config.yaml
model: "sound classifier"
hop_length: 160
arch: "jasper"
hidden_act: "gelu"
stem: "single"
head_dropout: 0.1
init: "kaiming_normal"
residual_init: "none"
max_grad_norm: 5.0
decay_fraction: 0.3
final_lr_fraction: 0
weight_decay: 0.02
Rows from block 3, named by matrix and row number. Rows with one number belong to one channel. Each number is 50 + 12 x the weight over its row's rms, rounded and kept within 0 to 99. All counts start at 0. After the name is the row's rms in percent of the matrix's.
# convs0: first width-11 conv (model.blocks.3.convs.0.weight, 192x192x11), inputs 112-115, a 11 kernel for each
# convs1: second width-11 conv (model.blocks.3.convs.1.weight, 192x192x11, transposed), outputs 112-115, a 11 kernel for each
convs0.82 103:68 67 59 47 39 38 44 51 60 67 71 38 32 34 37 41 44 44 44 46 49 53 54 51 45 42 42 45 45 44 44 48 53 55 52 46 42 42 43 49 54 60 61 59
convs1.82 086:55 52 50 50 52 54 55 52 49 45 44 64 60 54 47 44 42 39 34 29 25 28 60 60 56 53 50 47 43 42 44 47 46 26 26 25 26 26 29 33 37 42 46 48
convs0.83 105:66 59 51 45 46 49 56 61 65 72 79 42 46 46 44 40 38 42 54 61 59 54 27 26 37 54 61 53 35 30 40 55 56 69 59 47 37 32 38 47 52 54 50 42
convs1.83 098:50 59 64 67 55 47 47 51 55 52 50 74 78 79 77 72 66 59 53 52 48 44 35 32 31 35 48 63 68 71 64 58 51 36 40 48 62 77 80 78 75 73 74 75
convs0.84 099:55 61 60 53 49 49 54 57 55 53 47 38 36 37 37 38 38 38 36 33 32 30 44 42 40 40 43 49 56 63 60 51 42 25 24 34 49 56 50 41 45 55 64 72
convs1.84 137:59 56 56 54 53 53 54 49 44 42 48 48 47 59 73 84 72 58 43 36 39 44 49 46 43 45 42 37 34 41 57 76 92 52 58 53 43 36 31 26 21 20 27 37
convs0.85 115:43 44 44 42 41 40 40 44 50 52 50 25 39 56 71 75 68 54 44 40 42 42 40 38 39 44 51 57 62 61 54 47 41 33 30 35 49 65 73 61 48 41 41 44
convs1.85 104:56 58 53 50 52 51 50 49 52 54 57 63 64 64 62 65 64 63 60 60 54 52 45 49 53 60 69 66 53 46 51 54 50 33 38 48 58 55 51 57 59 52 43 36
convs0.86 102:57 46 40 38 39 43 53 66 74 69 56 40 36 37 39 39 41 44 48 53 54 55 60 58 49 39 38 49 57 59 59 57 59 47 41 44 48 52 53 48 45 43 42 44
convs1.86 082:84 85 77 63 47 33 24 17 12 11 12 62 63 62 57 52 52 55 60 60 58 53 49 46 49 56 59 55 50 46 40 31 24 28 35 43 48 48 47 41 35 35 40 46
convs0.87 092:54 54 54 50 43 43 47 58 69 77 83 59 58 57 55 50 49 53 56 57 53 48 28 30 35 43 55 68 80 79 71 67 65 51 54 64 71 71 64 57 51 42 35 35
convs1.87 100:54 62 63 56 51 50 52 51 50 48 46 49 53 53 48 47 52 60 62 57 52 48 31 53 77 87 82 73 58 45 31 23 20 30 38 47 49 51 54 60 72 74 66 55
convs0.88 089:61 45 32 33 44 53 48 35 29 35 38 51 43 36 31 32 40 50 57 56 48 40 34 44 55 62 57 44 42 55 62 52 36 33 29 32 38 43 46 48 52 56 54 49
convs1.88 068:53 57 59 55 52 50 50 52 51 52 53 40 34 29 25 23 21 20 22 28 32 24 41 44 54 63 60 51 42 40 38 34 25 49 55 57 52 53 59 60 52 42 36 32
convs0.89 092:54 52 54 58 62 58 50 45 47 48 40 67 79 81 82 75 59 42 28 18 11 07 81 77 67 61 61 63 63 60 58 60 64 30 34 45 63 69 59 49 43 46 49 43
convs1.89 103:44 41 43 49 57 63 64 64 62 48 34 37 39 39 30 32 41 52 69 80 81 76 41 44 50 51 47 47 46 37 37 46 57 44 46 42 45 54 57 54 55 55 58 53
convs0.90 100:36 35 35 39 46 53 57 58 53 44 34 57 53 49 42 36 31 28 28 30 35 41 37 31 31 35 43 48 50 45 39 37 38 40 43 46 45 42 44 49 53 54 52 47
convs1.90 097:32 39 44 47 50 51 51 51 53 54 53 58 47 39 35 35 38 46 56 65 66 61 52 51 51 48 46 47 47 48 52 60 63 48 56 62 65 63 57 48 39 36 43 57
convs0.91 098:45 50 53 54 49 44 39 32 28 31 37 43 41 38 37 37 38 37 35 29 19 12 52 49 47 46 49 54 62 71 77 73 66 27 30 34 34 34 39 46 53 59 63 66
convs1.91 086:47 47 45 44 45 49 55 60 63 66 68 33 30 29 29 31 31 32 34 39 44 49 51 42 35 32 32 34 36 40 48 54 58 42 44 44 45 45 45 40 34 28 25 25
convs0.92 084:49 50 48 40 39 43 53 53 44 36 34 22 25 30 38 46 54 58 57 53 54 52 52 54 57 59 55 44 40 45 50 50 44 49 43 42 44 47 48 45 45 44 42 38
convs1.92 074:54 53 54 57 54 49 42 38 39 40 41 70 61 58 53 51 49 49 47 44 36 29 49 54 55 52 45 38 31 30 32 44 48 41 48 52 55 57 59 58 53 49 47 50
convs0.93 115:26 31 37 41 43 45 50 53 55 57 61 39 36 37 39 42 45 49 51 58 62 65 59 57 51 45 43 42 40 41 50 64 75 55 49 44 43 47 52 54 52 51 51 56
convs1.93 091:42 37 36 39 41 43 44 44 40 37 37 79 94 94 81 60 44 40 43 42 39 32 40 38 36 36 37 39 42 44 45 46 46 51 46 44 38 39 45 49 48 47 45 40
convs0.94 097:66 56 42 29 23 29 46 64 74 74 69 41 37 38 43 45 49 51 48 44 41 38 51 33 25 33 51 68 71 61 49 43 42 41 44 48 52 58 59 55 49 49 50 54
convs1.94 105:50 55 54 54 51 46 43 46 46 48 45 29 34 43 48 52 51 51 46 36 27 25 39 40 47 58 70 79 80 70 54 41 39 53 52 48 46 45 47 42 38 37 41 46
convs0.95 079:52 61 62 51 38 34 40 43 46 49 52 52 49 46 49 57 54 47 38 33 29 26 52 35 26 27 33 42 48 44 37 38 47 75 58 44 42 42 42 48 57 60 54 41
convs1.95 084:38 38 40 43 43 43 42 34 36 34 38 58 51 45 46 50 55 60 58 62 54 52 60 60 57 54 52 51 49 51 57 63 63 31 35 38 40 44 48 52 54 55 53 51
convs0.96 095:64 68 63 57 51 51 53 52 50 51 53 72 67 57 51 52 56 57 56 55 52 50 76 73 60 50 49 57 58 55 53 56 65 50 49 51 56 57 52 50 55 62 66 66
convs1.96 081:35 38 42 49 56 61 62 65 69 70 69 61 55 54 54 59 66 73 75 76 69 60 60 54 49 44 42 43 48 53 53 57 51 42 43 43 44 44 42 40 40 44 50 55
convs0.97 105:55 56 59 65 73 79 77 67 58 54 59 56 59 62 62 59 58 56 54 53 52 50 33 28 25 26 35 44 49 52 53 54 58 29 35 44 47 47 47 48 47 45 45 49
convs1.97 104:72 72 73 74 73 69 60 49 39 35 33 47 45 50 50 49 45 43 43 42 43 37 62 71 73 71 61 49 33 18 10 07 06 36 43 48 54 56 56 53 49 44 40 37
convs0.98 098:64 58 53 49 45 40 39 42 43 39 35 53 42 39 46 56 66 72 73 69 62 54 50 43 38 37 43 53 63 65 59 48 43 60 51 41 36 37 43 49 50 49 48 47
convs1.98 098:57 54 50 45 39 37 35 36 37 40 44 55 55 62 64 68 70 64 55 50 51 53 35 30 34 42 49 44 37 32 33 40 47 47 52 48 47 44 47 43 41 42 50 60
convs0.99 114:35 35 40 45 49 51 52 45 33 22 16 50 59 67 70 67 59 53 46 40 33 30 48 43 41 40 45 50 52 53 56 66 75 26 26 29 30 28 24 26 30 34 39 47
convs1.99 085:60 55 56 57 54 51 47 46 45 45 47 75 70 65 63 64 70 75 77 75 70 62 59 60 55 47 40 38 38 38 39 41 43 53 50 48 46 45 41 40 42 46 52 58
convs0.100 099:48 56 59 60 62 68 75 77 73 68 60 50 55 66 76 74 64 54 49 49 47 41 48 39 30 34 45 51 48 41 41 46 49 33 38 46 53 55 56 55 57 56 48 42
convs1.100 090:45 49 55 57 53 46 40 38 35 34 35 67 60 55 59 71 81 92 91 84 77 75 54 54 48 47 48 49 50 48 47 50 53 62 59 58 60 61 63 65 64 58 49 45
convs0.101 115:50 49 44 38 37 45 58 64 56 40 24 58 49 44 44 47 52 57 63 65 63 60 60 58 58 59 60 64 66 69 69 70 72 45 56 60 54 48 45 47 54 61 61 57
convs1.101 099:56 57 56 55 53 50 53 59 63 63 57 38 41 45 45 42 39 40 43 44 47 49 63 63 68 71 70 68 65 61 57 56 59 58 67 73 76 70 60 48 41 38 38 39
convs0.102 088:67 71 72 68 57 46 43 44 46 47 39 55 52 52 48 49 49 48 43 42 42 47 33 33 38 48 57 58 48 46 53 61 64 61 53 47 43 41 38 35 33 36 43 48
convs1.102 069:34 36 36 38 41 45 48 55 51 56 47 35 26 23 26 35 42 40 30 27 29 36 46 50 48 42 35 34 40 41 35 26 21 52 53 54 54 54 57 56 57 59 61 61
convs0.103 099:56 47 38 35 37 41 45 47 47 45 46 50 52 63 68 65 63 67 64 55 45 40 52 51 58 64 63 61 58 54 48 45 49 43 52 51 47 44 47 52 60 66 67 65
convs1.103 094:47 43 43 47 45 44 48 50 52 46 41 52 50 52 52 50 52 63 67 64 59 57 44 47 56 66 76 72 58 48 42 40 47 47 44 45 45 44 46 42 36 40 48 49
convs0.104 093:63 57 52 46 40 37 41 50 56 57 54 21 21 24 28 34 39 42 42 44 51 60 22 30 45 58 66 71 72 65 57 53 44 53 51 51 51 47 43 42 44 47 49 47
convs1.104 083:46 52 56 58 53 50 50 50 46 42 38 59 55 49 46 48 50 52 50 44 38 30 49 56 59 61 66 67 63 57 50 44 44 42 45 46 45 43 45 50 57 61 63 61
convs0.105 094:38 29 28 36 47 55 60 61 64 67 71 52 57 58 58 56 51 50 50 53 52 47 33 35 42 47 52 52 54 58 60 56 50 09 17 28 40 47 50 51 51 49 40 34
convs1.105 096:63 60 56 54 51 49 46 46 48 52 55 42 41 42 40 40 39 40 42 43 41 37 47 40 37 40 45 51 53 51 48 42 38 35 32 29 27 27 29 30 34 39 48 56
convs0.106 090:48 51 56 56 53 51 53 58 60 57 50 27 27 29 31 35 40 42 40 38 41 49 45 56 58 53 49 54 59 60 54 46 44 34 39 47 54 60 62 60 60 61 59 53
convs1.106 072:64 66 66 65 56 46 40 35 31 29 33 87 75 64 54 50 50 49 47 47 47 45 48 36 28 29 35 44 55 57 56 53 47 48 50 51 50 46 43 39 35 32 34 40
convs0.107 111:56 54 50 46 48 57 61 59 55 56 64 33 33 32 31 32 37 43 50 53 51 45 46 37 36 39 40 41 45 49 55 67 73 32 36 40 38 33 32 33 39 46 46 42
convs1.107 126:37 37 44 42 45 47 48 47 50 53 53 39 39 34 41 43 67 69 60 47 30 19 62 61 55 51 43 38 41 45 45 45 48 76 70 62 48 40 25 26 29 36 50 64
convs0.108 115:58 48 45 49 54 57 56 53 51 51 52 41 36 37 43 53 60 60 56 48 43 38 38 44 45 41 39 39 39 35 31 26 26 40 44 42 43 50 60 64 61 60 63 66
convs1.108 143:37 34 38 37 39 38 36 38 46 50 47 46 43 42 55 61 62 58 52 44 41 42 54 56 53 53 50 48 46 49 61 65 58 59 55 62 57 51 37 32 35 44 46 38
convs0.109 104:74 66 57 51 51 55 57 54 50 51 57 51 51 49 43 39 46 54 53 48 44 47 59 63 69 70 65 55 47 54 68 81 85 56 50 46 46 49 54 58 53 49 47 48
convs1.109 115:54 50 47 48 48 48 49 50 54 54 48 29 40 58 71 77 85 81 70 67 64 59 27 33 40 48 47 40 43 56 59 50 42 48 46 42 37 35 41 51 60 64 66 71
convs0.110 116:41 42 41 39 38 40 43 44 45 41 35 60 62 65 65 62 55 48 43 44 45 43 50 45 43 47 58 69 74 69 60 49 41 54 54 58 63 65 66 66 69 74 76 77
convs1.110 096:41 46 49 46 43 42 44 45 45 44 43 40 39 38 45 50 56 58 61 62 63 60 31 29 34 41 45 46 44 42 39 37 39 81 78 76 68 62 53 51 53 57 57 53
convs0.111 097:53 52 49 45 43 44 47 49 50 53 56 56 51 52 56 58 56 53 49 47 44 37 35 43 56 71 77 71 55 38 33 45 71 95 72 48 32 32 44 56 66 68 57 44
convs1.111 109:60 48 43 43 41 40 36 30 27 30 39 35 31 33 43 51 55 54 47 41 33 33 53 48 47 47 51 57 61 64 60 55 50 70 69 65 53 41 37 41 43 43 50 62
convs0.112 102:69 59 50 49 52 54 53 50 49 50 46 58 59 55 48 42 43 47 54 62 66 70 59 55 50 42 29 21 30 53 79 97 99 67 52 38 32 35 50 65 71 67 55 42
convs1.112 098:48 46 50 56 56 57 59 63 64 64 65 58 49 48 49 49 47 41 35 37 40 43 78 74 66 54 35 22 26 34 34 34 37 53 52 52 56 60 58 53 54 63 75 89
convs0.113 091:42 44 41 37 37 42 48 49 48 47 51 42 44 49 55 57 54 49 47 47 46 44 40 40 39 38 40 46 50 54 58 60 62 65 73 82 87 79 61 45 38 37 36 35
convs1.113 097:75 69 66 63 54 45 41 43 44 44 42 76 69 59 46 37 37 45 52 54 52 48 63 66 65 65 62 59 53 44 34 28 27 47 48 51 54 60 68 77 79 76 71 69
convs0.114 111:37 40 44 48 51 56 61 60 53 47 43 49 49 52 57 57 53 51 49 45 38 35 43 34 31 42 58 63 54 42 43 54 64 40 48 54 47 34 29 41 57 64 58 48
convs1.114 110:28 32 42 51 55 54 51 49 45 39 40 48 44 39 39 38 50 61 59 50 46 41 44 54 62 61 66 65 62 56 41 35 46 41 51 63 67 65 56 43 33 28 33 48
convs0.115 105:48 46 43 41 38 39 41 42 37 34 32 63 61 58 53 44 40 42 44 48 53 57 41 31 32 38 42 42 44 53 67 76 74 44 34 31 39 53 62 62 55 45 42 42
convs1.115 097:79 70 59 50 47 44 42 43 45 41 33 53 39 34 32 37 42 44 48 56 68 77 61 71 77 70 54 41 37 34 31 26 31 64 61 54 47 43 44 49 49 44 42 46
convs0.116 098:43 50 57 60 55 46 37 33 36 43 49 61 60 62 65 57 47 42 44 48 48 47 50 33 30 38 46 48 45 48 50 47 49 53 60 57 49 41 41 44 40 41 44 46
convs1.116 092:31 42 51 47 40 36 37 39 45 50 53 32 31 36 41 55 61 57 48 43 37 37 35 37 40 47 54 58 50 43 40 38 41 45 54 60 66 66 63 67 74 69 62 61
convs0.117 091:49 44 41 40 38 36 33 39 53 66 72 41 47 52 57 63 66 63 59 59 60 59 49 52 55 57 54 50 44 40 39 44 48 53 51 52 52 47 43 40 37 38 48 59
convs1.117 111:69 61 53 52 59 66 57 47 44 47 38 49 64 69 63 53 47 46 62 76 78 69 48 45 44 48 53 49 48 50 55 61 60 66 53 38 38 48 49 46 40 38 34 26
convs0.118 097:86 79 67 52 42 39 41 46 55 60 57 50 55 59 52 41 41 54 61 60 59 62 45 46 56 63 57 50 52 56 54 46 39 63 60 58 59 59 56 51 46 38 34 37
convs1.118 084:56 52 47 40 33 32 32 37 43 46 49 20 32 45 56 51 54 50 46 44 49 57 52 56 55 52 47 39 44 51 52 45 38 35 38 37 33 31 35 39 50 60 69 80
convs0.119 093:56 53 53 55 53 51 52 52 50 47 45 46 52 58 64 64 62 56 53 56 62 67 50 62 70 71 72 78 83 81 72 63 49 36 36 43 54 64 70 74 71 60 47 36
convs1.119 080:41 44 46 50 49 44 39 36 33 34 37 59 49 41 34 32 38 43 45 45 42 37 55 55 54 54 55 50 45 41 39 40 41 56 58 58 59 55 53 52 52 53 52 50
convs0.120 093:54 52 51 49 42 36 33 36 44 53 62 74 67 57 48 41 38 38 40 44 49 55 41 45 48 46 40 34 31 35 42 51 58 78 74 72 65 52 39 27 21 22 29 33
convs1.120 107:51 49 48 50 54 55 54 48 45 39 40 54 52 46 39 34 31 33 34 45 46 50 32 34 37 42 46 52 53 53 52 60 60 32 42 50 55 56 57 57 60 64 70 68
convs0.121 100:49 49 53 59 65 66 61 53 46 42 43 29 31 32 34 40 49 57 63 66 73 83 42 47 49 49 51 57 69 78 79 74 66 42 49 52 54 54 51 48 44 39 41 50
convs1.121 133:43 45 55 62 69 68 61 53 41 30 27 64 69 64 63 55 52 45 36 27 14 05 56 58 55 56 50 47 42 43 37 40 38 48 44 44 42 44 45 47 49 50 51 57
convs0.122 106:54 48 39 29 23 20 23 29 40 52 62 46 45 47 51 57 59 60 62 64 66 66 44 38 37 44 54 61 61 57 54 51 46 32 38 45 48 48 47 47 47 52 56 58
convs1.122 088:66 68 68 65 63 63 61 58 55 49 45 57 55 54 49 49 46 44 43 39 27 19 47 51 57 62 58 50 45 42 44 49 45 44 40 35 34 36 45 54 57 54 50 47
convs0.123 094:54 56 55 50 43 37 35 40 48 54 55 43 47 49 48 45 41 41 43 45 49 50 80 79 71 59 52 51 55 56 53 48 41 47 48 46 44 48 51 52 51 55 60 61
convs1.123 081:48 51 56 57 59 58 59 58 60 63 63 35 35 39 42 47 52 59 64 65 61 59 57 59 59 56 50 46 44 42 42 37 32 49 50 46 43 38 36 35 38 45 54 64
convs0.124 094:76 69 61 55 50 49 52 60 65 62 50 47 43 42 51 61 68 62 49 38 35 34 84 84 71 50 34 31 33 34 31 29 29 44 40 43 49 53 53 52 50 47 43 37
convs1.124 097:32 36 40 50 54 59 61 57 59 47 51 44 44 44 44 47 43 39 39 39 35 40 59 53 49 44 37 36 36 43 49 61 62 61 68 68 63 54 45 42 42 42 39 34
convs0.125 101:36 35 36 38 41 41 41 40 38 40 42 60 59 59 56 58 64 68 74 73 68 65 31 45 56 60 57 51 44 44 46 48 50 64 64 65 63 64 65 66 66 65 63 62
convs1.125 085:37 39 39 37 35 34 36 45 52 55 49 63 64 65 64 65 68 69 68 69 70 65 45 44 40 38 42 51 65 79 85 79 71 52 53 51 52 52 55 58 66 74 86 96
convs0.126 108:44 42 40 40 42 43 42 40 37 34 30 48 46 47 52 58 65 68 68 64 59 57 56 66 67 60 51 47 48 51 51 47 45 40 41 42 44 45 46 45 41 38 36 35
convs1.126 133:66 54 45 40 46 55 66 70 72 65 57 58 55 48 50 49 55 58 58 56 46 37 39 36 38 44 48 50 52 55 57 61 61 53 46 45 46 55 63 66 60 51 44 40
convs0.127 101:32 33 33 35 35 40 46 55 65 69 64 55 57 59 60 60 58 55 51 46 44 45 42 41 43 41 38 34 38 44 49 51 54 47 51 51 51 55 57 55 50 49 52 53
convs1.127 105:67 70 70 67 61 56 52 48 44 43 41 57 52 45 42 44 48 50 48 46 41 39 53 47 43 43 45 51 58 61 58 52 44 52 52 53 54 54 54 51 45 38 32 26
convs0.128 104:49 44 44 51 60 64 61 53 46 40 33 42 40 42 46 48 51 54 57 56 53 46 68 60 53 47 45 43 45 47 43 36 29 51 49 46 46 45 42 42 41 42 42 44
convs1.128 095:55 53 47 42 41 45 44 45 46 49 48 55 51 50 52 54 53 52 52 50 45 39 63 54 49 47 43 39 40 47 57 63 61 43 42 40 45 50 51 45 41 38 39 41
convs0.129 083:53 37 24 22 29 38 46 48 51 50 52 63 70 74 70 60 52 48 48 47 48 49 42 48 56 57 57 58 60 67 68 63 53 32 36 45 51 52 51 53 58 58 54 44
convs1.129 075:25 33 38 40 39 40 42 42 41 48 55 58 49 44 39 40 44 48 52 58 60 65 56 59 61 63 59 50 38 32 37 38 39 50 55 56 54 52 50 47 44 41 38 42
convs0.130 108:70 73 74 71 66 63 61 51 39 32 40 49 58 76 85 71 48 38 40 45 45 44 87 69 56 57 60 52 36 24 27 37 50 34 47 61 60 49 44 45 46 44 40 38
convs1.130 123:33 36 46 54 52 51 53 49 42 39 42 44 46 46 39 34 45 57 54 48 50 56 24 33 38 33 42 50 53 53 48 39 46 34 33 36 38 38 42 41 40 46 54 57
convs0.131 111:53 55 53 50 51 56 59 57 48 40 42 63 56 48 42 41 38 39 40 43 49 55 27 37 41 36 33 36 39 44 52 50 48 65 63 61 56 49 45 50 59 66 68 64
convs1.131 108:59 57 55 47 40 37 40 43 42 43 50 54 52 48 50 50 63 62 52 40 40 46 50 58 64 63 64 55 49 49 44 39 42 52 41 36 34 42 57 66 67 57 48 44
convs0.132 108:37 44 48 50 51 49 50 50 48 45 46 25 32 37 41 45 46 44 45 46 49 49 36 35 37 43 46 49 51 53 56 62 68 66 57 50 46 47 49 51 53 58 62 63
convs1.132 088:46 45 44 44 46 45 46 46 45 45 41 45 48 54 57 58 55 52 50 45 42 42 56 53 51 50 48 49 52 52 52 50 48 43 46 47 50 51 53 53 54 56 59 65
convs0.133 094:39 37 36 38 45 47 42 39 41 47 55 55 53 51 51 52 53 50 51 56 65 71 49 58 70 77 76 69 57 45 36 33 34 49 45 44 43 41 43 46 47 45 41 39
convs1.133 097:47 39 39 42 48 50 51 48 43 41 42 58 57 53 46 39 36 37 40 45 51 50 49 49 48 49 50 54 57 57 54 47 39 25 31 39 50 57 62 63 59 55 51 50
convs0.134 103:60 56 53 49 50 54 59 59 53 47 44 46 51 53 50 46 39 36 40 47 49 50 37 42 47 55 57 53 49 50 54 63 67 40 37 38 43 45 45 52 59 58 52 48
convs1.134 104:48 43 43 48 49 49 48 45 41 33 27 59 60 60 54 53 59 67 67 54 41 31 52 45 40 40 44 46 53 61 67 72 70 61 59 52 42 32 24 22 25 34 41 49
convs0.135 099:64 63 62 61 61 57 54 54 57 62 66 44 41 39 41 50 60 65 64 61 61 62 31 33 42 51 55 51 47 45 43 39 33 63 61 50 42 47 58 64 66 70 69 64
convs1.135 125:38 44 52 54 41 28 31 43 48 36 28 74 82 63 52 44 52 54 51 45 41 45 66 51 45 41 42 52 55 61 65 54 52 66 56 55 45 37 27 21 24 28 36 43
convs0.136 090:90 87 80 66 53 44 37 34 36 44 58 99 81 66 58 49 42 38 36 32 27 23 18 32 36 33 30 35 46 52 53 60 73 53 50 45 43 40 40 48 58 59 54 49
convs1.136 083:48 47 48 51 51 49 47 41 39 39 36 36 37 43 47 52 48 43 44 51 61 70 56 59 55 54 55 59 59 57 54 51 50 48 48 42 42 43 45 46 50 49 44 43
convs0.137 117:41 40 36 36 39 46 49 50 54 59 63 53 56 57 54 55 60 60 56 50 45 42 44 44 48 53 57 58 55 53 51 53 54 31 23 29 39 44 47 49 56 64 70 71
convs1.137 132:56 56 54 52 56 60 57 49 43 46 46 55 53 50 47 47 52 53 49 41 33 31 58 52 45 41 50 54 55 49 43 45 45 73 65 66 62 50 34 29 19 20 29 36
convs0.138 101:41 43 47 48 45 38 32 30 36 47 62 27 36 47 53 52 49 45 43 43 44 45 40 48 56 60 62 60 54 50 51 59 73 44 50 56 60 57 50 43 43 49 57 57
convs1.138 114:48 39 34 31 32 34 36 45 37 37 30 46 49 52 53 49 51 53 50 50 43 37 46 46 44 44 49 56 59 58 54 51 52 46 47 48 52 54 57 53 46 44 47 51
convs0.139 108:42 44 49 55 61 60 53 47 48 53 59 45 36 36 46 57 60 55 42 30 24 24 39 37 37 35 34 37 47 59 64 62 56 52 47 48 60 72 76 73 63 48 31 19
convs1.139 115:34 37 40 40 41 43 45 46 38 31 26 35 39 43 52 49 54 52 53 52 53 49 62 68 75 73 62 50 41 33 31 25 16 61 68 70 62 57 57 58 59 54 49 50
convs0.140 085:44 55 64 67 64 63 62 67 67 69 66 58 57 53 55 58 61 60 55 47 40 39 67 59 56 53 46 38 31 32 33 37 42 48 57 65 67 67 64 63 58 50 46 52
convs1.140 088:43 41 42 47 49 47 40 36 34 41 55 41 42 45 46 46 45 45 51 60 71 79 75 75 68 54 42 35 35 44 53 66 75 43 43 46 52 58 65 66 61 58 60 67
convs0.141 093:42 50 54 53 50 47 48 49 50 50 50 57 52 51 50 44 40 47 63 77 74 61 53 53 54 63 65 55 36 23 26 37 40 48 48 48 53 59 65 67 62 54 46 47
convs1.141 070:57 57 58 58 54 49 40 41 36 43 45 49 49 51 48 45 45 46 43 41 37 37 53 54 56 57 57 59 60 62 59 59 58 53 52 50 52 52 54 51 53 55 57 59
convs0.142 098:49 43 37 34 36 40 41 40 40 43 46 52 49 48 51 55 60 62 63 65 66 65 34 40 39 43 49 55 60 58 50 39 32 55 54 54 51 44 36 36 40 46 51 51
convs1.142 074:33 37 48 60 66 69 68 71 73 72 65 41 40 39 40 39 41 40 41 41 47 49 53 49 47 48 47 51 56 59 59 61 57 58 55 53 55 57 56 56 55 54 58 65
convs0.143 094:60 65 73 77 76 71 64 55 48 44 39 45 38 34 35 37 40 37 35 38 50 61 51 45 37 36 44 59 63 55 42 35 38 43 41 43 52 59 57 46 36 32 35 37
convs1.143 097:59 58 58 52 46 44 43 43 44 37 34 39 43 38 37 37 40 43 46 46 52 65 51 47 44 50 60 64 57 49 52 58 58 19 29 39 46 47 48 48 49 52 53 55
convs0.144 096:43 42 41 45 52 60 62 57 51 46 41 23 29 41 56 70 79 80 75 65 54 44 54 51 49 46 43 46 49 49 43 34 24 75 72 68 62 52 41 33 30 32 38 42
convs1.144 084:52 50 47 44 43 43 44 46 48 50 50 62 69 74 79 83 87 83 76 66 54 43 56 58 61 65 66 60 51 46 45 44 43 41 44 46 48 48 50 52 54 53 51 48
convs0.145 103:60 57 53 51 54 58 59 56 56 56 59 64 56 53 54 55 55 50 44 40 40 47 36 39 46 49 46 39 43 54 60 62 56 52 54 56 58 59 62 62 54 44 36 34
convs1.145 083:63 66 66 62 58 51 48 40 40 45 51 35 33 38 44 48 50 48 47 49 53 58 45 46 48 50 52 53 51 48 47 45 45 44 47 49 54 57 61 64 66 65 63 57
convs0.146 111:51 52 55 59 61 61 59 56 54 55 57 26 34 42 47 50 54 58 62 61 59 58 47 47 57 66 66 55 43 39 43 46 42 42 38 34 36 41 49 50 43 36 30 29
convs1.146 137:60 56 50 37 34 40 54 61 57 47 36 65 70 60 56 52 48 51 52 54 54 48 28 39 46 47 41 43 56 63 59 52 47 26 27 33 42 55 60 58 51 42 41 52
convs0.147 100:49 46 50 57 62 61 51 43 44 52 53 66 57 44 37 37 41 44 42 39 39 43 39 36 40 40 37 32 40 60 76 77 71 75 70 58 48 50 54 51 40 28 22 25
convs1.147 109:59 56 51 51 54 53 49 45 43 46 46 34 41 46 48 45 43 35 32 37 43 55 52 65 66 63 58 51 49 54 47 34 30 55 54 50 49 52 63 72 80 78 73 73
convs0.148 092:46 43 38 36 42 50 55 58 59 56 52 30 33 36 42 55 67 68 55 41 35 34 49 64 71 59 41 28 27 30 29 19 08 50 52 55 58 60 60 53 43 34 27 27
convs1.148 104:35 40 45 46 46 47 43 40 41 47 49 46 46 57 68 71 64 55 51 52 54 54 65 62 58 48 37 33 46 70 89 89 77 63 62 49 38 34 35 37 34 29 27 32
convs0.149 121:40 37 38 40 46 47 45 43 46 49 51 65 67 64 59 55 55 58 59 57 52 44 44 54 58 62 65 65 67 68 65 62 57 52 54 46 31 21 29 53 70 56 33 20
convs1.149 120:43 39 37 38 41 45 39 37 33 32 32 36 43 51 68 72 65 56 55 52 56 38 57 57 57 57 63 66 65 65 65 58 43 51 48 50 39 36 45 50 48 46 43 46
convs0.150 104:52 43 41 47 58 69 73 70 61 53 52 53 54 51 45 42 41 39 39 42 49 53 58 70 80 85 83 73 59 49 54 64 78 62 77 83 77 61 50 46 43 37 28 21
convs1.150 095:23 28 34 41 45 45 45 48 49 48 46 48 49 52 51 50 51 52 54 62 67 75 30 24 23 30 40 45 49 53 51 44 39 43 46 52 59 65 72 69 64 62 66 69
convs0.151 091:70 63 59 65 72 72 62 57 58 67 77 53 50 50 52 51 51 52 53 48 39 32 40 56 69 68 60 56 60 63 53 34 15 75 72 64 55 49 45 39 37 39 40 39
convs1.151 092:25 30 32 38 48 56 57 53 52 50 49 22 28 37 46 51 51 42 38 46 60 78 31 34 39 41 42 46 48 51 45 37 34 29 34 40 49 57 64 65 62 57 58 62
convs0.152 090:40 39 38 38 40 42 43 45 53 66 83 34 46 51 51 48 47 49 53 56 61 67 45 56 64 64 59 58 60 67 74 79 78 42 44 42 38 38 43 43 38 31 27 25
convs1.152 080:51 55 47 37 35 41 46 48 49 51 48 46 46 47 50 55 53 44 34 30 40 55 59 65 64 57 47 36 31 34 36 32 31 52 50 47 46 44 49 57 63 61 59 60
convs0.153 122:50 56 64 69 65 57 52 51 49 44 39 38 37 42 52 58 50 36 31 34 37 37 65 67 58 45 41 46 52 49 44 40 40 46 45 53 70 82 75 55 44 44 50 55
convs1.153 147:46 44 45 38 34 36 38 38 45 49 50 30 36 28 26 46 61 70 72 63 56 50 40 41 44 53 49 46 41 31 44 70 74 38 43 52 67 69 55 50 64 65 55 40
convs0.154 104:27 31 39 45 47 42 33 27 24 21 19 57 54 50 44 39 33 31 32 31 29 25 35 40 47 56 63 63 61 57 55 51 50 69 77 79 77 69 59 51 48 46 41 32
convs1.154 080:51 49 48 46 46 49 51 51 53 54 50 47 44 43 39 39 38 42 47 50 52 52 40 40 46 55 63 65 59 47 37 30 26 31 39 50 58 62 58 57 58 62 64 61
convs0.155 089:46 49 51 52 49 47 51 53 49 43 42 57 50 48 53 59 60 58 55 57 59 59 56 48 42 43 48 49 43 42 49 64 83 49 59 70 78 74 63 52 46 46 46 46
convs1.155 089:50 51 53 54 53 47 43 43 43 45 50 59 54 51 48 40 31 28 27 32 39 49 46 54 59 53 46 43 42 48 54 52 39 40 47 50 52 53 55 59 56 54 50 45